{"model": "contrastive image-text model", "dataset": "photos with spoken descriptions (Open Images, Localized Narratives)", "train_examples": 101725, "image_size": 64, "crop_scale_min": 1, "horizontal_flip": true, "translate": 0.06, "color_jitter": 0.1, "cutout": 0.4, "tokenizer": "word", "vocab_size": 4585, "loss": "softmax", "embed_dim": 384, "encoder_arch": "convnext_v2", "encoder_isotropic": false, "encoder_norm": "layernorm", "encoder_activation": "swiglu", "encoder_mlp_ratio": 2.67, "encoder_layer_scale_init": 0.01, "encoder_inner_norm": false, "encoder_drop_path": 0.1, "encoder_patch_size": [4, 4], "encoder_conv_stem": false, "encoder_depths": [4, 8, 4], "encoder_widths": [48, 96, 192], "encoder_kernel_size": 7, "text_encoder_causal": true, "text_encoder_width": 128, "text_encoder_layers": 8, "text_encoder_norm": "layernorm", "text_encoder_norm_position": "pre", "text_encoder_activation": "star_relu", "text_encoder_mlp_ratio": 2, "text_encoder_head_dim": 64, "text_encoder_fused_qkv": false, "text_encoder_bias": "all", "text_encoder_qk_norm": true, "text_encoder_parallel_block": false, "text_encoder_inner_norm": false, "text_encoder_positions": "learned", "init": "torch_default", "residual_init": "zero_last", "optimizer": "soap", "beta2": 0.999, "lr": 0.0026, "beta1": 0.95, "shampoo_beta": 0.999, "eps": 1e-08, "precondition_frequency": 50, "max_precond_dim": 512, "one_sided": false, "adamw_lr_other_params": 0.00071, "grad_clip": 5.0, "l1_shrink": 0.003, "steps": 5200, "batch_size": 128, "epochs": 6.5, "lr_schedule": "cosine", "final_lr_fraction": 0, "warmup_steps": 260, "weight_decay": 0.1, "adamw_weight_decay_other_params": 0}
Rows from block 11 of the image encoder of a small contrastive image-text model, named by matrix and row number. Rows with one number belong to one neuron. Each number is 128 + 32 x the weight over its row's rms, rounded and kept within 0 to 255. All counts start at 0. After the name is the row's rms in percent of the matrix's.
After each neuron's rows are labels from the 100 images, of 14976, where the neuron reaches its largest size: "colour at peak" is the nearest of a few named colours to the mean colour under the peak; "top examples" is what is common among them. Only what is clearly more common there than usual is listed. The data: photos with spoken descriptions (Open Images, Localized Narratives).
# gate: MLP gate (encoder.blocks.11.mlp.gate.weight, 256x96), inputs 0-95
# fc1: MLP up (encoder.blocks.11.mlp.fc1.weight, 256x96), inputs 0-95
# fc2: MLP down (encoder.blocks.11.mlp.fc2.weight, 96x256, transposed), outputs 0-95

gate.158 106 [120 137 147 120 150 114 113 167 137 126 159 135 114 128 131 129 137 209 130  98 142 131 134  29 137 132 148 104 118 160  56 101  52 140 157 155  90 157  55 142 140 115 123 134 134 113  97  96  79  69  86 155 122 158 152 161 170 156 147 110 124 167 180 130 181 204 130 161 118 153 187 114 178 145 125 119 102 127 151 136  88 146 139 106 116 101 125  80 171 141 173 153 132  78 151 141]
fc1.158 100 [119  90 125 128 114 126 164 174 172 128 136 123 185 159 125 113 139 186  68 114 131 102 114  57 104 131 158 117 152 143  83  86 160 179 106 143  72 151  66 111 200 115 124  82 118 147 175 170 109  65 109 141 105 171 121 105 135 181  93 131 141 180 148 122  94 125  53 161 143 116 171 116 154  95 160 132 129 151 190 156  89 115 131  81 129 130 144 127 129 139 102 121 148  97 185 141]
fc2.158 095 [160 168 130 131  97 114 140 131  49 114 122 143 165 107 144 172 120 119 123 118 142 135 104  90 144  96 115 104 181  74 129  89 212 137 133 117 129 129  83  97 163 142 103 163 190  92 107 209 114 120 141 101 170 139 148 202 143 121  64 155 122  92  88 145 133 113 106 157 109 132 127 122 138  80 128 140 156  87  72  86 116 190 138 138 146 125 137 117 138 201  98 128  80 177 139  92]
colour at peak: brown
top examples: text has "table"

gate.94 089 [144 101  80 201  83 158 127 112 128 117 103 153 155  85  62  79 114 145 151 129  94  55 138 160 137 118 115 140 148 153 124 108 125 140  85 116  86 156 115 112 104 159 197 195 166 127 155 148 114 134 121 101 135 148 123  80 118 121 116 181 134 167 121 144 169  99  74 125 125 148 119 182 107  74 118  83 107 178 126  90 163 143 163 142 102 116 171  89  49 173 177 132 148 146 133 108]
fc1.94 092 [120 108 153 159 126 140 152 115  89 110 183  55 101  64 143 133 203 146 114 122 130 103 119 110 164 118 109  64 114 130 152 132 180 151 178 161 121 163 125 101 156 125 215  73 114 114 143 111 121 142  93 173  61 101  67 188 159 107 155 164 109 102  89 120 130 103 137 118 144  84 125 113 123 117 159 126 162 119 121  79 159 137 104 190 129 122 104  68 157 119 162 143 168 129 112  94]
fc2.94 087 [131 110 197 136 136  99 131 162 139 128 110  97 155  96 150 122 117 166  89 126 168  69 123 185 141 104 121 114 101 186 165 154 119 163 138 118 181 110 145  84 184 156  62 128  98 142 176 134  83 154 183 114 140 112 156 126  94 171 109 186 104 125 135 127 121 138 133 124 147  58 120 143  93 111 123 105 178 118 114 103 190 145 110 108 155 163 169 147 185 170 158 115  54 178 163 106]
colour at peak: brown
top examples: text has "people"; text has "sitting"; text has "table"; text has "group"

gate.38 097 [141  85  87  94 139 125 139  90 147  92 166 137 149 157  91 115 169 129  41 128 129 125 100  99  45 142  78 141 107 117 121 153  96 121 140  77 147 114 131 114 201 126 176 131  99 103 146 131 111 163 130 146 158  78 105 189 114  84 134 133  95 119 156 133  96 182  87 142 139  64 147 147 119 124  58 149 178 103 117 129  98 119 154 135 162  61 111 139 148 171 116 108 128  98 122 201]
fc1.38 094 [141 121  80 117 176  78 165 103 150 148 219 117 184 131 125 190 124 130 135 114 150 145  99 108 134 101 179 112 135 127 166 120  50 110 141  75 126  78  95 104 152 113 177 137 116 154 139 109 138 129 139 126 147  99 102 181 123 151 158 200 132 158 134  93  96 128 140 151  93 120 117  95 141 130  41 128 121 159 141 134 117 109 196 144 174 136 109 134 129 187 119 103 125 179 188 171]
fc2.38 094 [142 185 217 107  97 132  89 139 122 144 145 124  91 108 134 122 133 135 124 144 139 142 135 162 130 118 139 172 176 106 163 151  90 123 188  61  98 123  91 104  98 151 128 142 105 144  96 151 122 117 172  62  78 128 121 125 126  85 132 211 143 144 120 129 142 201 125 183 112 104 151 119 133 121 123 157 115  93 134 141  71 122 164  92 133 163 116 123  89  87 214 183  89 125 179 108]
colour at peak: grey
top examples: text has "trees"; text has "sky"; text has "grass"

gate.159 118 [145  94 110 122 106 144  52 118 127  90 148 142  88 146 136 123 129 100 163 183 158 134 140 190 166 176 141 161 178 112 133  91 135 106 128 143  99 150 109 195  47 156 113 146 145 161 189 128 120 126 169 103  92 149  84 114 115 184 116 105  88 153 110 148 138 176 124 114 121 176 108  95 124 189  79  96 118 139 159 155 156 151  80  99  97 117 141  64 123  91 148 114 154 126  59 159]
fc1.159 108 [142 159  68 194 173 162  99 110 139  98 178 159 146 181 132  88 198 135  39 130  94 179 159 103 116  88 119 130 126 132 119 110 144 106 138  95 108 138 115 147  76 143 139 151 117 162 119 111 137 125 117 165  98 132 101 165  90 112 159  92 100 193  98 102 141 108  96 126 160 121 116  30 121 116 169 136 159 147 128 125 131 113 172 122 142 161 139  61 125 112 138  68  72 111 116 107]
fc2.159 112 [145 134  89  95 128 117 122 130 111 144 156 148 170 125 132 121 133 115 142 138 119 113 137  72 167 120 100 113 136 197  98 132 190 194 140 177 113 155 113 170  53 115 165 140 138 100 121  79 130  93 202 121  71 179 136  64 142 151  94 135 189 106 149  90 129 135  98 131 123 151 103 172 117 121 200 113 156 174 141 117 168 120 142 109  98  83 209 109 184 126 150 154 115 105 111 128]
colour at peak: white
top examples: text has "sky"

gate.161 105 [166  54 132 127 127 173 124 127 137  78 176 124 140 134 136 135 104 183 175 153 120 100 146 138 152 122  36 120 156  96 166  87 127  87 176 141 131 114 138 128 101 108 104 148 155 126 117  87 125 118 128 168 115 105 146 104 154 141 138  81 161 126 111 178 135 109 117 138 103  93 187  94 159 156 198 124 133 153 223 150  97 116  88  91 136 165 116  92 218  92 137 108 103  98 154 135]
fc1.161 108 [ 96 120 166 116 128 111 116 137 119 181 145 103  70 138 117 128 140 165 187 131 114 139 121 144 137 137 255 124 145  74 128 101 112 144 156 130 140 115 115 119  69 133 118 103 120 168 134 147 115 160 186 131 165 122 137 129 128 132 117 101 153 128 140  90 119 135 113 132 125 145 132 140 139 166 199 149 137 187 159  96 213 117 162  53 139 114  83 149 130 123  93  72 110 159  76 147]
fc2.161 111 [124  71 145 150 141 107 124  90 117  64 132 145  36 116 134 184 126 131 118 160 150 145 143 121  86 163  75 149  60 222 163 136 153 109 133  85 181 116 195 125 105 137 138 134 127 179 157 101 144 120 127 117  85 118 152  93 119 131 117 125  51 174 101 130 132 128 104 150 112 166 135 145 163  46 168 118 142 106 133 108  80 148 126 170 130 172 131 127 142  84 130 123 108 136 107 101]
colour at peak: white
top examples: text has "sky"; text has "trees"; text has "buildings"

gate.127 099 [ 66  81 129 159 154 136 128 116  80 166  86 132 118 114 100 154  73 136 200 121 127 129 133 154 125 129 206 102 167 159 136 127 170 145 111 104 151 151  79 168 160  93 128  83 127 121  48 128  87 105 141 136 132  74  71 114 149 114  67 155 108 152 195 136 111  64 124 112  65 153 152 136 111  96  89 129 107 138 111 181 167 111 127 156  87 118 157 147 124 117 104 138 113 161 179 124]
fc1.127 102 [105 169 139 138 133 147 147  79 185  99 118 136 201 103 160  33  79 135  97 137 129 151 129 156 154 119  88 102  78 196 145 165 124 153 109 155  80  25 141 155 107 175 120 134 125 128 188 131 105 152 133 147 122 111 102  99  94 174 111 105 136 103 109 127 172 157 141 150 126 132  91 137 159  88 145 147 100 160 134 115 151 131 118 152  52 142 131 111  96 191  79 139 130 134 107 120]
fc2.127 104 [168 143 106 126 107 170  95 129  83 161  85 124 124 119  78  69 104  97 130 120  92  98  78 107 152 137 114 131  70 140 162 121  91  95 118 150 106 123 124 134 130 164  56 170 167 167  97 102 157 140 105 128 136 156  93 103 131 128 148 105 216 171 165 185 111 165 114 154 168 142 117  99 102 121 153 127  29  66 140 119  52  72 176 130 130 156 123 131 121 122 145 127 132 135 112 119]
colour at peak: black
top examples: text has "man"

gate.206 088 [112 127  90 155  96 127  75 142 175 106 133 134 127 163 163 153  96 171 114 142 133 150 174 179  87 140 145 126 129 132  93 114  91 137 109 138 111 218 186 173 134  55 154 134 135 134  66 113  95  75  99 125 102 113  96 103 170 160 114  85 113 117 124 151 119 146 195 140 110  42 174 130 147 137 137  96 126 149 148 123 153 158 123  86 129 150 118 125 193 181 161 192 108 120 158 141]
fc1.206 091 [166  83 132 142  89 134 125 145 131 136 140  86 146  64 109 112 101 138  91 119 156 121 102 100 154 135  89  75  73 163 125  97 129 151 207 124 157  61 145 181  90 113 153 105 146 141 194 100 102 132 144 129 188 136 121 147 140 147  92 110 126 104 100 137  89 110 118 180 160 192 135 108  98 158 107  97 143 105 211 107 127 175  75 146 133  89 141 122  84  90 116  99 108  67 161 102]
fc2.206 098 [108 132 174 179  63 139 103 102 128 146 104  95 146 142 135 132 159 153 163 154 148 108 111 105 116 166 181 131 113  81 162 116 122  82  70 116 144 112 193 130 173 165 137 139 124 140 161 151 113 132 128  68  83 135 141 120 119 112 136 120 206 108  25 185 103 142 145 174 133 130 165  35 106 100 123 169 152  79 147 102  99 170 159 123 103 160 125 116 137 151 118 149 143 149 103 157]
colour at peak: brown
top examples: text has "trees"; text has "plants"; text has "grass"

gate.250 099 [160 129 141 163 155 139 103 144 127  98 117 117 110 129 178 103 136 181 127 172 118 139 177 140 177 118 155 102 134 100 132 132 152 104 144 184 134  65 147 105 136 118 163  84 173 101 149 110 156  95 133  81  95 140 151 150 136  26 122 168 153 147 174 115 100  83 120  96 126 135 180 165  85 136 109 135 107 109 103 118 181 113 124 123  89  19  90 123 114  85 161 132 153  66 146  93]
fc1.250 095 [115 159 160 199 117 185 110 137 135 179 112 184 170 128 129 123  95 147 203 108  80 118 164 101 169 180 130  89  90  91  92 136 115  93 144 133 140  54  33  95 141 105 124  94 175 124 118 129  84 117 108 134 189 147 135  83 133 111 130 133 142 138 140 141 115 106 178 113 135 167 132 134  98 176 122 180 127 166 103  79  75 128 148 116 131 179 158 145 113 113 139 102  85 137 148 141]
fc2.250 091 [104  77 128 120 141 139 132 151  89 130 177 112 118 101 156 121 152 146 116 146 134 150 134  81  69 176 129 133 124 125 133 168 113 150 151 157 182 171 101 206  68 204 150 127  73 122 125 111 135  55 133 146 125 139 126 107  89 166 124  92  63 123 122  94 134 115 115 165 109 140  97 140 125 185 121 110 139 106  98 148 125 143 122 130  78 160 132 131 158  37 161 189 166 187 172 138]
colour at peak: white
top examples: text has "holding"; text has "person"

gate.71 119 [127 130 106 160 140  53 185 151  98 144  78 103 168 112 189 142 156 151 130 143 126 113  86 170 123 124 184 135 132  73 102 132 161  80 171 135 188  75 156 153 103 127 145 133 150 188 144  93  97  91 115 202  92 105  94 197 129  89  98  72 105 106 129 154  88 128 173 163 143 130 138 112 128 170 115 110 165  77 128 117 142 131  81 110 124 139 125 165 114 112 119 174 109 138  98  77]
fc1.71 114 [127 120 125 123 121  81 220 106 142 136 112 129  64 115 190 145 165 129 120 142 124 132 166  91 160  55  37 114 164 100 108 110 107 108 171 146 176 138 123 108  91 129 117 117 150 185 157 130 134 156 139 102 132 124 153 127 139 152 177 157 131 152  82  78 142 131 120 123 184 127 144 170 116  76 164  75 191 148 150  68 121 136 153  78 127 102  77 114 129 129 147  95  84 121  89 128]
fc2.71 121 [148 155  67 150 144  82  71 148  63 162 136 177 142 133 104 129 125 122 142 116 147 158 147 134 118 127  97 139 159 111 141 129 130 117 147 169  94 129 112 203 101 140 125 152 193 109  84 127 171 183 164 107 123  93 111 144 129 109  98 139 109 206  94 111 145 104 106 108 135 125  70 171 132  86 152 132  49 140 136 112 169 159 147 132 154 121  72 132 152 128  25 108 102 108  78 154]
colour at peak: pink
top examples: text has "sky"; text has "trees"; text has "water"

gate.234 099 [128 176 112 132 174 149 131 158 159 161 143 140 136 163 124 121 136 118 117  96  99 145 172 150 163 139  96 211  89 114 112 174 126 144 141 126 197 106  91 134 193 133 111 186 123 100  67 111  86 128  64 131 112  99 131 107 131 172 146 108 134  93 117 132 141 135 131 192 118  66 119 113 193 100 112  75  94  94  87 141 127 132 131 121 102 196 162 114 138 121  92 146 149 214  86 112]
fc1.234 094 [186 139 127 152 170 137  55 202 168 137 120 100 147 134 120 130  76 123 117 177 122 147 132 161 162 123 204 146 173 118 189 153 130  96 158 127 123 113 142 126 117 148  85 109 162 108  73 125  95 110 137 120 141 147 129  93  89 143 100 119 129  72 102 127 163 145 177 114 107  61  93 137 104 171 137  96  93 121  69 179 177 114 162 118 119 155 149 100 212 148 118 160 141 139 177 141]
fc2.234 094 [146 133  72 140 114  84 137  91 153  97 113 128  96 127 113 127 123 114  87 121 162 169 138 146 104 157 118 130 126 228 133 152 113 128 122 129  99 128 145  59 159 120 142 126 105 215 150  51 124  55 175 131 189 127 134 133 138 124 129 121 109 146 186 111 122 131 114 157 104 153 172 132 136  46  97 162 191 144 152 142 152 143 129 142 123  59  49 142 132 135  95 106 128 140 136 145]
colour at peak: brown
top examples: text has "trees"; text has "sky"; text has "grass"; text has "plants"

gate.209 105 [104 139 131  74 153  97 121 153 127  90 158 136 153 142 129 188  90 113 133 100 152 112 139 119 152 128 156  96  69  72 130 145 114  97 130 235 177 113 177 145 162 110 113 170 113 145  72 149 122  98 119 145 157 130 135 150 112 182  70 180 116 143 131 152 181 124  91 147 151 143  95 140 104  87 157 127  70 187 147 103 123 155  63 139 194 155 140 154 114 136 151  64 115 114 153 125]
fc1.209 099 [157 145 104 139 112 124 184 132 177  71 114 125  99 121  73  62 111 111 148 129 153 167 106 106 154 185 117 110 145 209 106 165 133 136 131  79  96 125 126 152  61 153 121 128  86 111 135 170 119 169 105 194 130  74 126  39  94 109 174 123 178  95 130  96  88  94 149 132 121 178 140  81 128 160 126 112 129  89 156 141 190 120 148 139 135  95  98 111  87 108 136  96 148 124 154 129]
fc2.209 101 [ 66 106 109 103 129 162 185  98 123 150 101 130 111 125 127 122 130 134  97 131 116 178 132 118 164 170  41 174  84  89 139 179 134 124 113 143 128 118  83 134 194 174  73  81 128 184 105 134 138 151 141 165 120 137 144 148 134 101  97 151 149 106 128 208 114 125 115 124 109 191  84 154 119 154  81 190 118 104 165  97 104 125 166 125 168 105 100 103 143  97 143  37 114 125 135 129]
colour at peak: black
top examples: text has "sitting"; text has "table"

gate.175 115 [132 107 108 112 112  84 140  78  69 164 184 149 167 121 167 127 116  84 155 169 146 140 109 131 132 125 147 137 114 146 174 111 147 133 172 139  76 126 101 123 117 139 145  79  41 106 103 143 122 185 112 173 106  71 127 126 122 180 106 157 172 114 112 164  89 106  94 108  95 104 145 118 117 132  74 141 125  91 124 134 147 127 215  87  74 160 130 159 114 121 170  95 181  84 129 196]
fc1.175 109 [182 168 158 145  75 149 185 134  64 126 126 133 137  99  89 119 174 104 199 165 174 106 147 101 149  92 135 118  98  87 101 129 120 141  62  47  86 105 138 165 160 110 133 180  91 116 139 151  97 136 113 118 155 124  81 103  49 172 122  71 124 117 122 176 110 118 132 122 110 177 116 173 164 110 120 126 127 173 140 147 125 133 123 227 109 125 126 130 140 131 124  99 124 152 122 137]
fc2.175 110 [127  94 136 135  99 160  81 121  84 147 221 131 123 156  59  76 121 134  97 117 140 149  81 166 131 156 164 191 134 165 108 163 136 134  94 111  61 126 129  97 127 143 121 178  82  83  84 122 122  45 139 154 120  96 148 105 113 140 183 128  94 165 127 110 163 113 109  95 108 135  78 194 159 121 116 109 124 117 116 162  82 129 113 134 135  98 185 134 162 130 172  92 111 172 131 153]
colour at peak: grey
top examples: text has "grass"

gate.150 125 [141  97 141  90 129 146 135 130 107 156 144 129 124 102 133 156 114 187 156 194  84 121 109 118 149  95 127 129 116 150 144 118 111 126  96 141 128 153  70 144 124  91 160 113 121 102 113 135 130  86 146 130 110 108 163  98 126 128 170 114 117 135 119 157  69  46  84  63 166 158 139 148 168 103 198 157 176 142  31  40 149 147 171  72 148 130 116 152 126 111 169 114 108 146 140  61]
fc1.150 118 [109 141 161 146 151 167 156 142  87  58 103 128  82 141 179 145 127 111 230 149 147 107 158 153 135 128  94 187 132 173 187  90  95 116 134  96  92 187 156 163 139 116 117 148 111 122 118  79  98 104 111 174 123 127 163 114 144 149  62 128 105 100 114 192 148 133  94  49  99 147  96 163 129 151 132 165 147  98 118 162 154  76 164 115 121 127 107 154  74 125 113 124 108 130  89 108]
fc2.150 120 [170 113  88  97 116 177 160 174 143 102 135 124 137 124 101 112 138  33  99 132 123 140 145 142 129  92 104 126 180 162 121 144 128 133 119  20 132 129 157 117 117 110 126 106 126 135 129 112  93 114 178  99 189 139 101 161 106 154 117 105 121 116  96 146  90 147 131 131 145  62 150 143 142 133  48 170 103 167 144 149 159 183 124  71 154  89 154 132  93  94  83 104 173  81  92 176]
colour at peak: black
top examples: text has "wearing"; text has "black"

gate.49 109 [132  75 124 154 161  69 108  85 147 166 134 149 125 114 153 161 157 110 148 203 120 183 200 116 167 147 101 122 180  90 186 144 117  79 154 169  53  98 127 139 104 129 117 116 125 154 128  86 135 160 110 122 115 143 176 108  87 135  98 125  61 155 120 104 102 130 114 112  87 107 155 104 145 179 106  72 123 130 189  99 140  85 130 110 157 147 129 112 135 123 194  92 144  64 117 143]
fc1.49 111 [148 132 126 116 199  40  98  89  80 184 162 173 194 112 204 140 125 125 110 163 132 100 151 121 116 138 175 151 155 165  98  95  91 128 184 129 165 129 142 146  56 112 135 134 161 107 159  97 130  99 133 129 123 125 131 141 155 129 111  79  87 139  63 155  84 150 185  88 142 108 140 105 150 149 118 147 139 148 144 109  81  77 135 154  99 161 151 125 112  81 184 129 132 108 128 164]
fc2.49 126 [120 142 120  96 129  96 166 120 114 122 126 138 138 136 199 131 135 105  92 129 135  80 127 114 152 116 109 137 136 125 120 130 119 112 199 188 123 136  81 203  80 162  87  90 130 149 133  54  92 123 172 101 159 120 148 109 100 136 142  92 192 163 108 137  62 129 224 152 126 115 136 116 129  87 171 137 102 137 159 109 169 135 124 108 112 137  74 145 120  98  38  93 118 138 185 134]
colour at peak: white; cyan
top examples: text has "trees"; text has "sky"; text has "grass"; text has "plants"

gate.165 098 [142  69 111 126 113  99 146  81 159 128 162 127 136 194 171 134 139 134 112 142 126 139  83 110 143 166 157  97 117 111  94 144 143 120 108  95 161 170 133 156 109 174 104  95 120 163  86 120 162  91 156 150  65 150 193 122 134 141 151 124  76 170 169 108 170 136 170 144  84 108  89 161  67 130  89  54 130 152 128 171 186  63 140 139  81 126  98  61 136 126 146 102 132 173 146 150]
fc1.165 099 [142 199  85 119 135 128 188 156 101 125 171 100 151 171 108 124 178  64 103 102 121 117 118 110 128  97 126 205  78 131 202 157  94 172 162  87 113  77 129 166 134 129 120 123 156  97 128 128 120 152  93 128 132 110 130 123 100 125 168  78 151 149 140 113 180  69 118 125 121 104 106 115 133 124 204 228 146 119 107 153 121 106 119 173  92 153 140 136 134  79 118 155 113  84 101 123]
fc2.165 103 [150 175 142 105 172 196 166  77 191 116 177 103 146 176 138  99 128 168 124 167 177 127 121 124 194 134 167 102 130 128 177 122 148 120 123 157  89 158 161 105  84 165 129 112 146 194  80 177 127 103  75 138 137 150 141  35 127 134 141 118 146 175  88 117 136 192 150 119 106 126  81 117 129 101 130 164  91 130 116 185 156 100 152 137 105 167 106 129 125 126 162 145 143 102 116 166]
colour at peak: black
top examples: text has "dark"

gate.132 094 [ 97 154 143 159 111 119 160 131 179 149 115 171 108  95 113 113 204 145 197 159  96 177 201  77 115  69 128  92  47 142 107 113 132 143  93 132 196 184 124 110 126 120 136 132  88 124 118 132 106 146  88 140  97 148 104 106 124 102 135 145 113  88 126 153 124  77 122  61 148 146 141 151 182 138 173 142 155 158 122 168 146 105 109 105 133  65 123 113 125  87 109  89 154 144  86  79]
fc1.132 094 [146 118 201 128 128 110 119 149 118 117 139 107 153 108 108 120 117 136 130 109 151 163  95 127 109 107 151  93 190  87  83 182 116 123 210 124  57 113  96 130 121 121 168 172 152 204 159 126 142  56 141 131 193 140  88 151 130 132  76 123 111 137 149 172 116 188 149 192 101 168 132  61 129 148 102 141 154 150 155 144 150 150  81  98 130 105 100 119 120 117  86 129 181 166 139 100]
fc2.132 095 [123 134 157  93  97  87 111 113 105 116 148 110 209 157 117 137 149  82 141 131  84  46 222 134  99 124 102 154 180 134 112 142 105 115 118 125 166 113 118 176 142  89 135 129 181 171 161 131 134 139 157 143 163 122 133 132 100  68 186 116 117 180 175 119 146 103  95 102 122 168 138 104 150  84 200 111 121 156 181 111 137  93 133 137 139  94  84 122 149 168 120 144 101 172  83  85]
colour at peak: white
top examples: text has "sky"; text has "trees"; text has "buildings"; text has "water"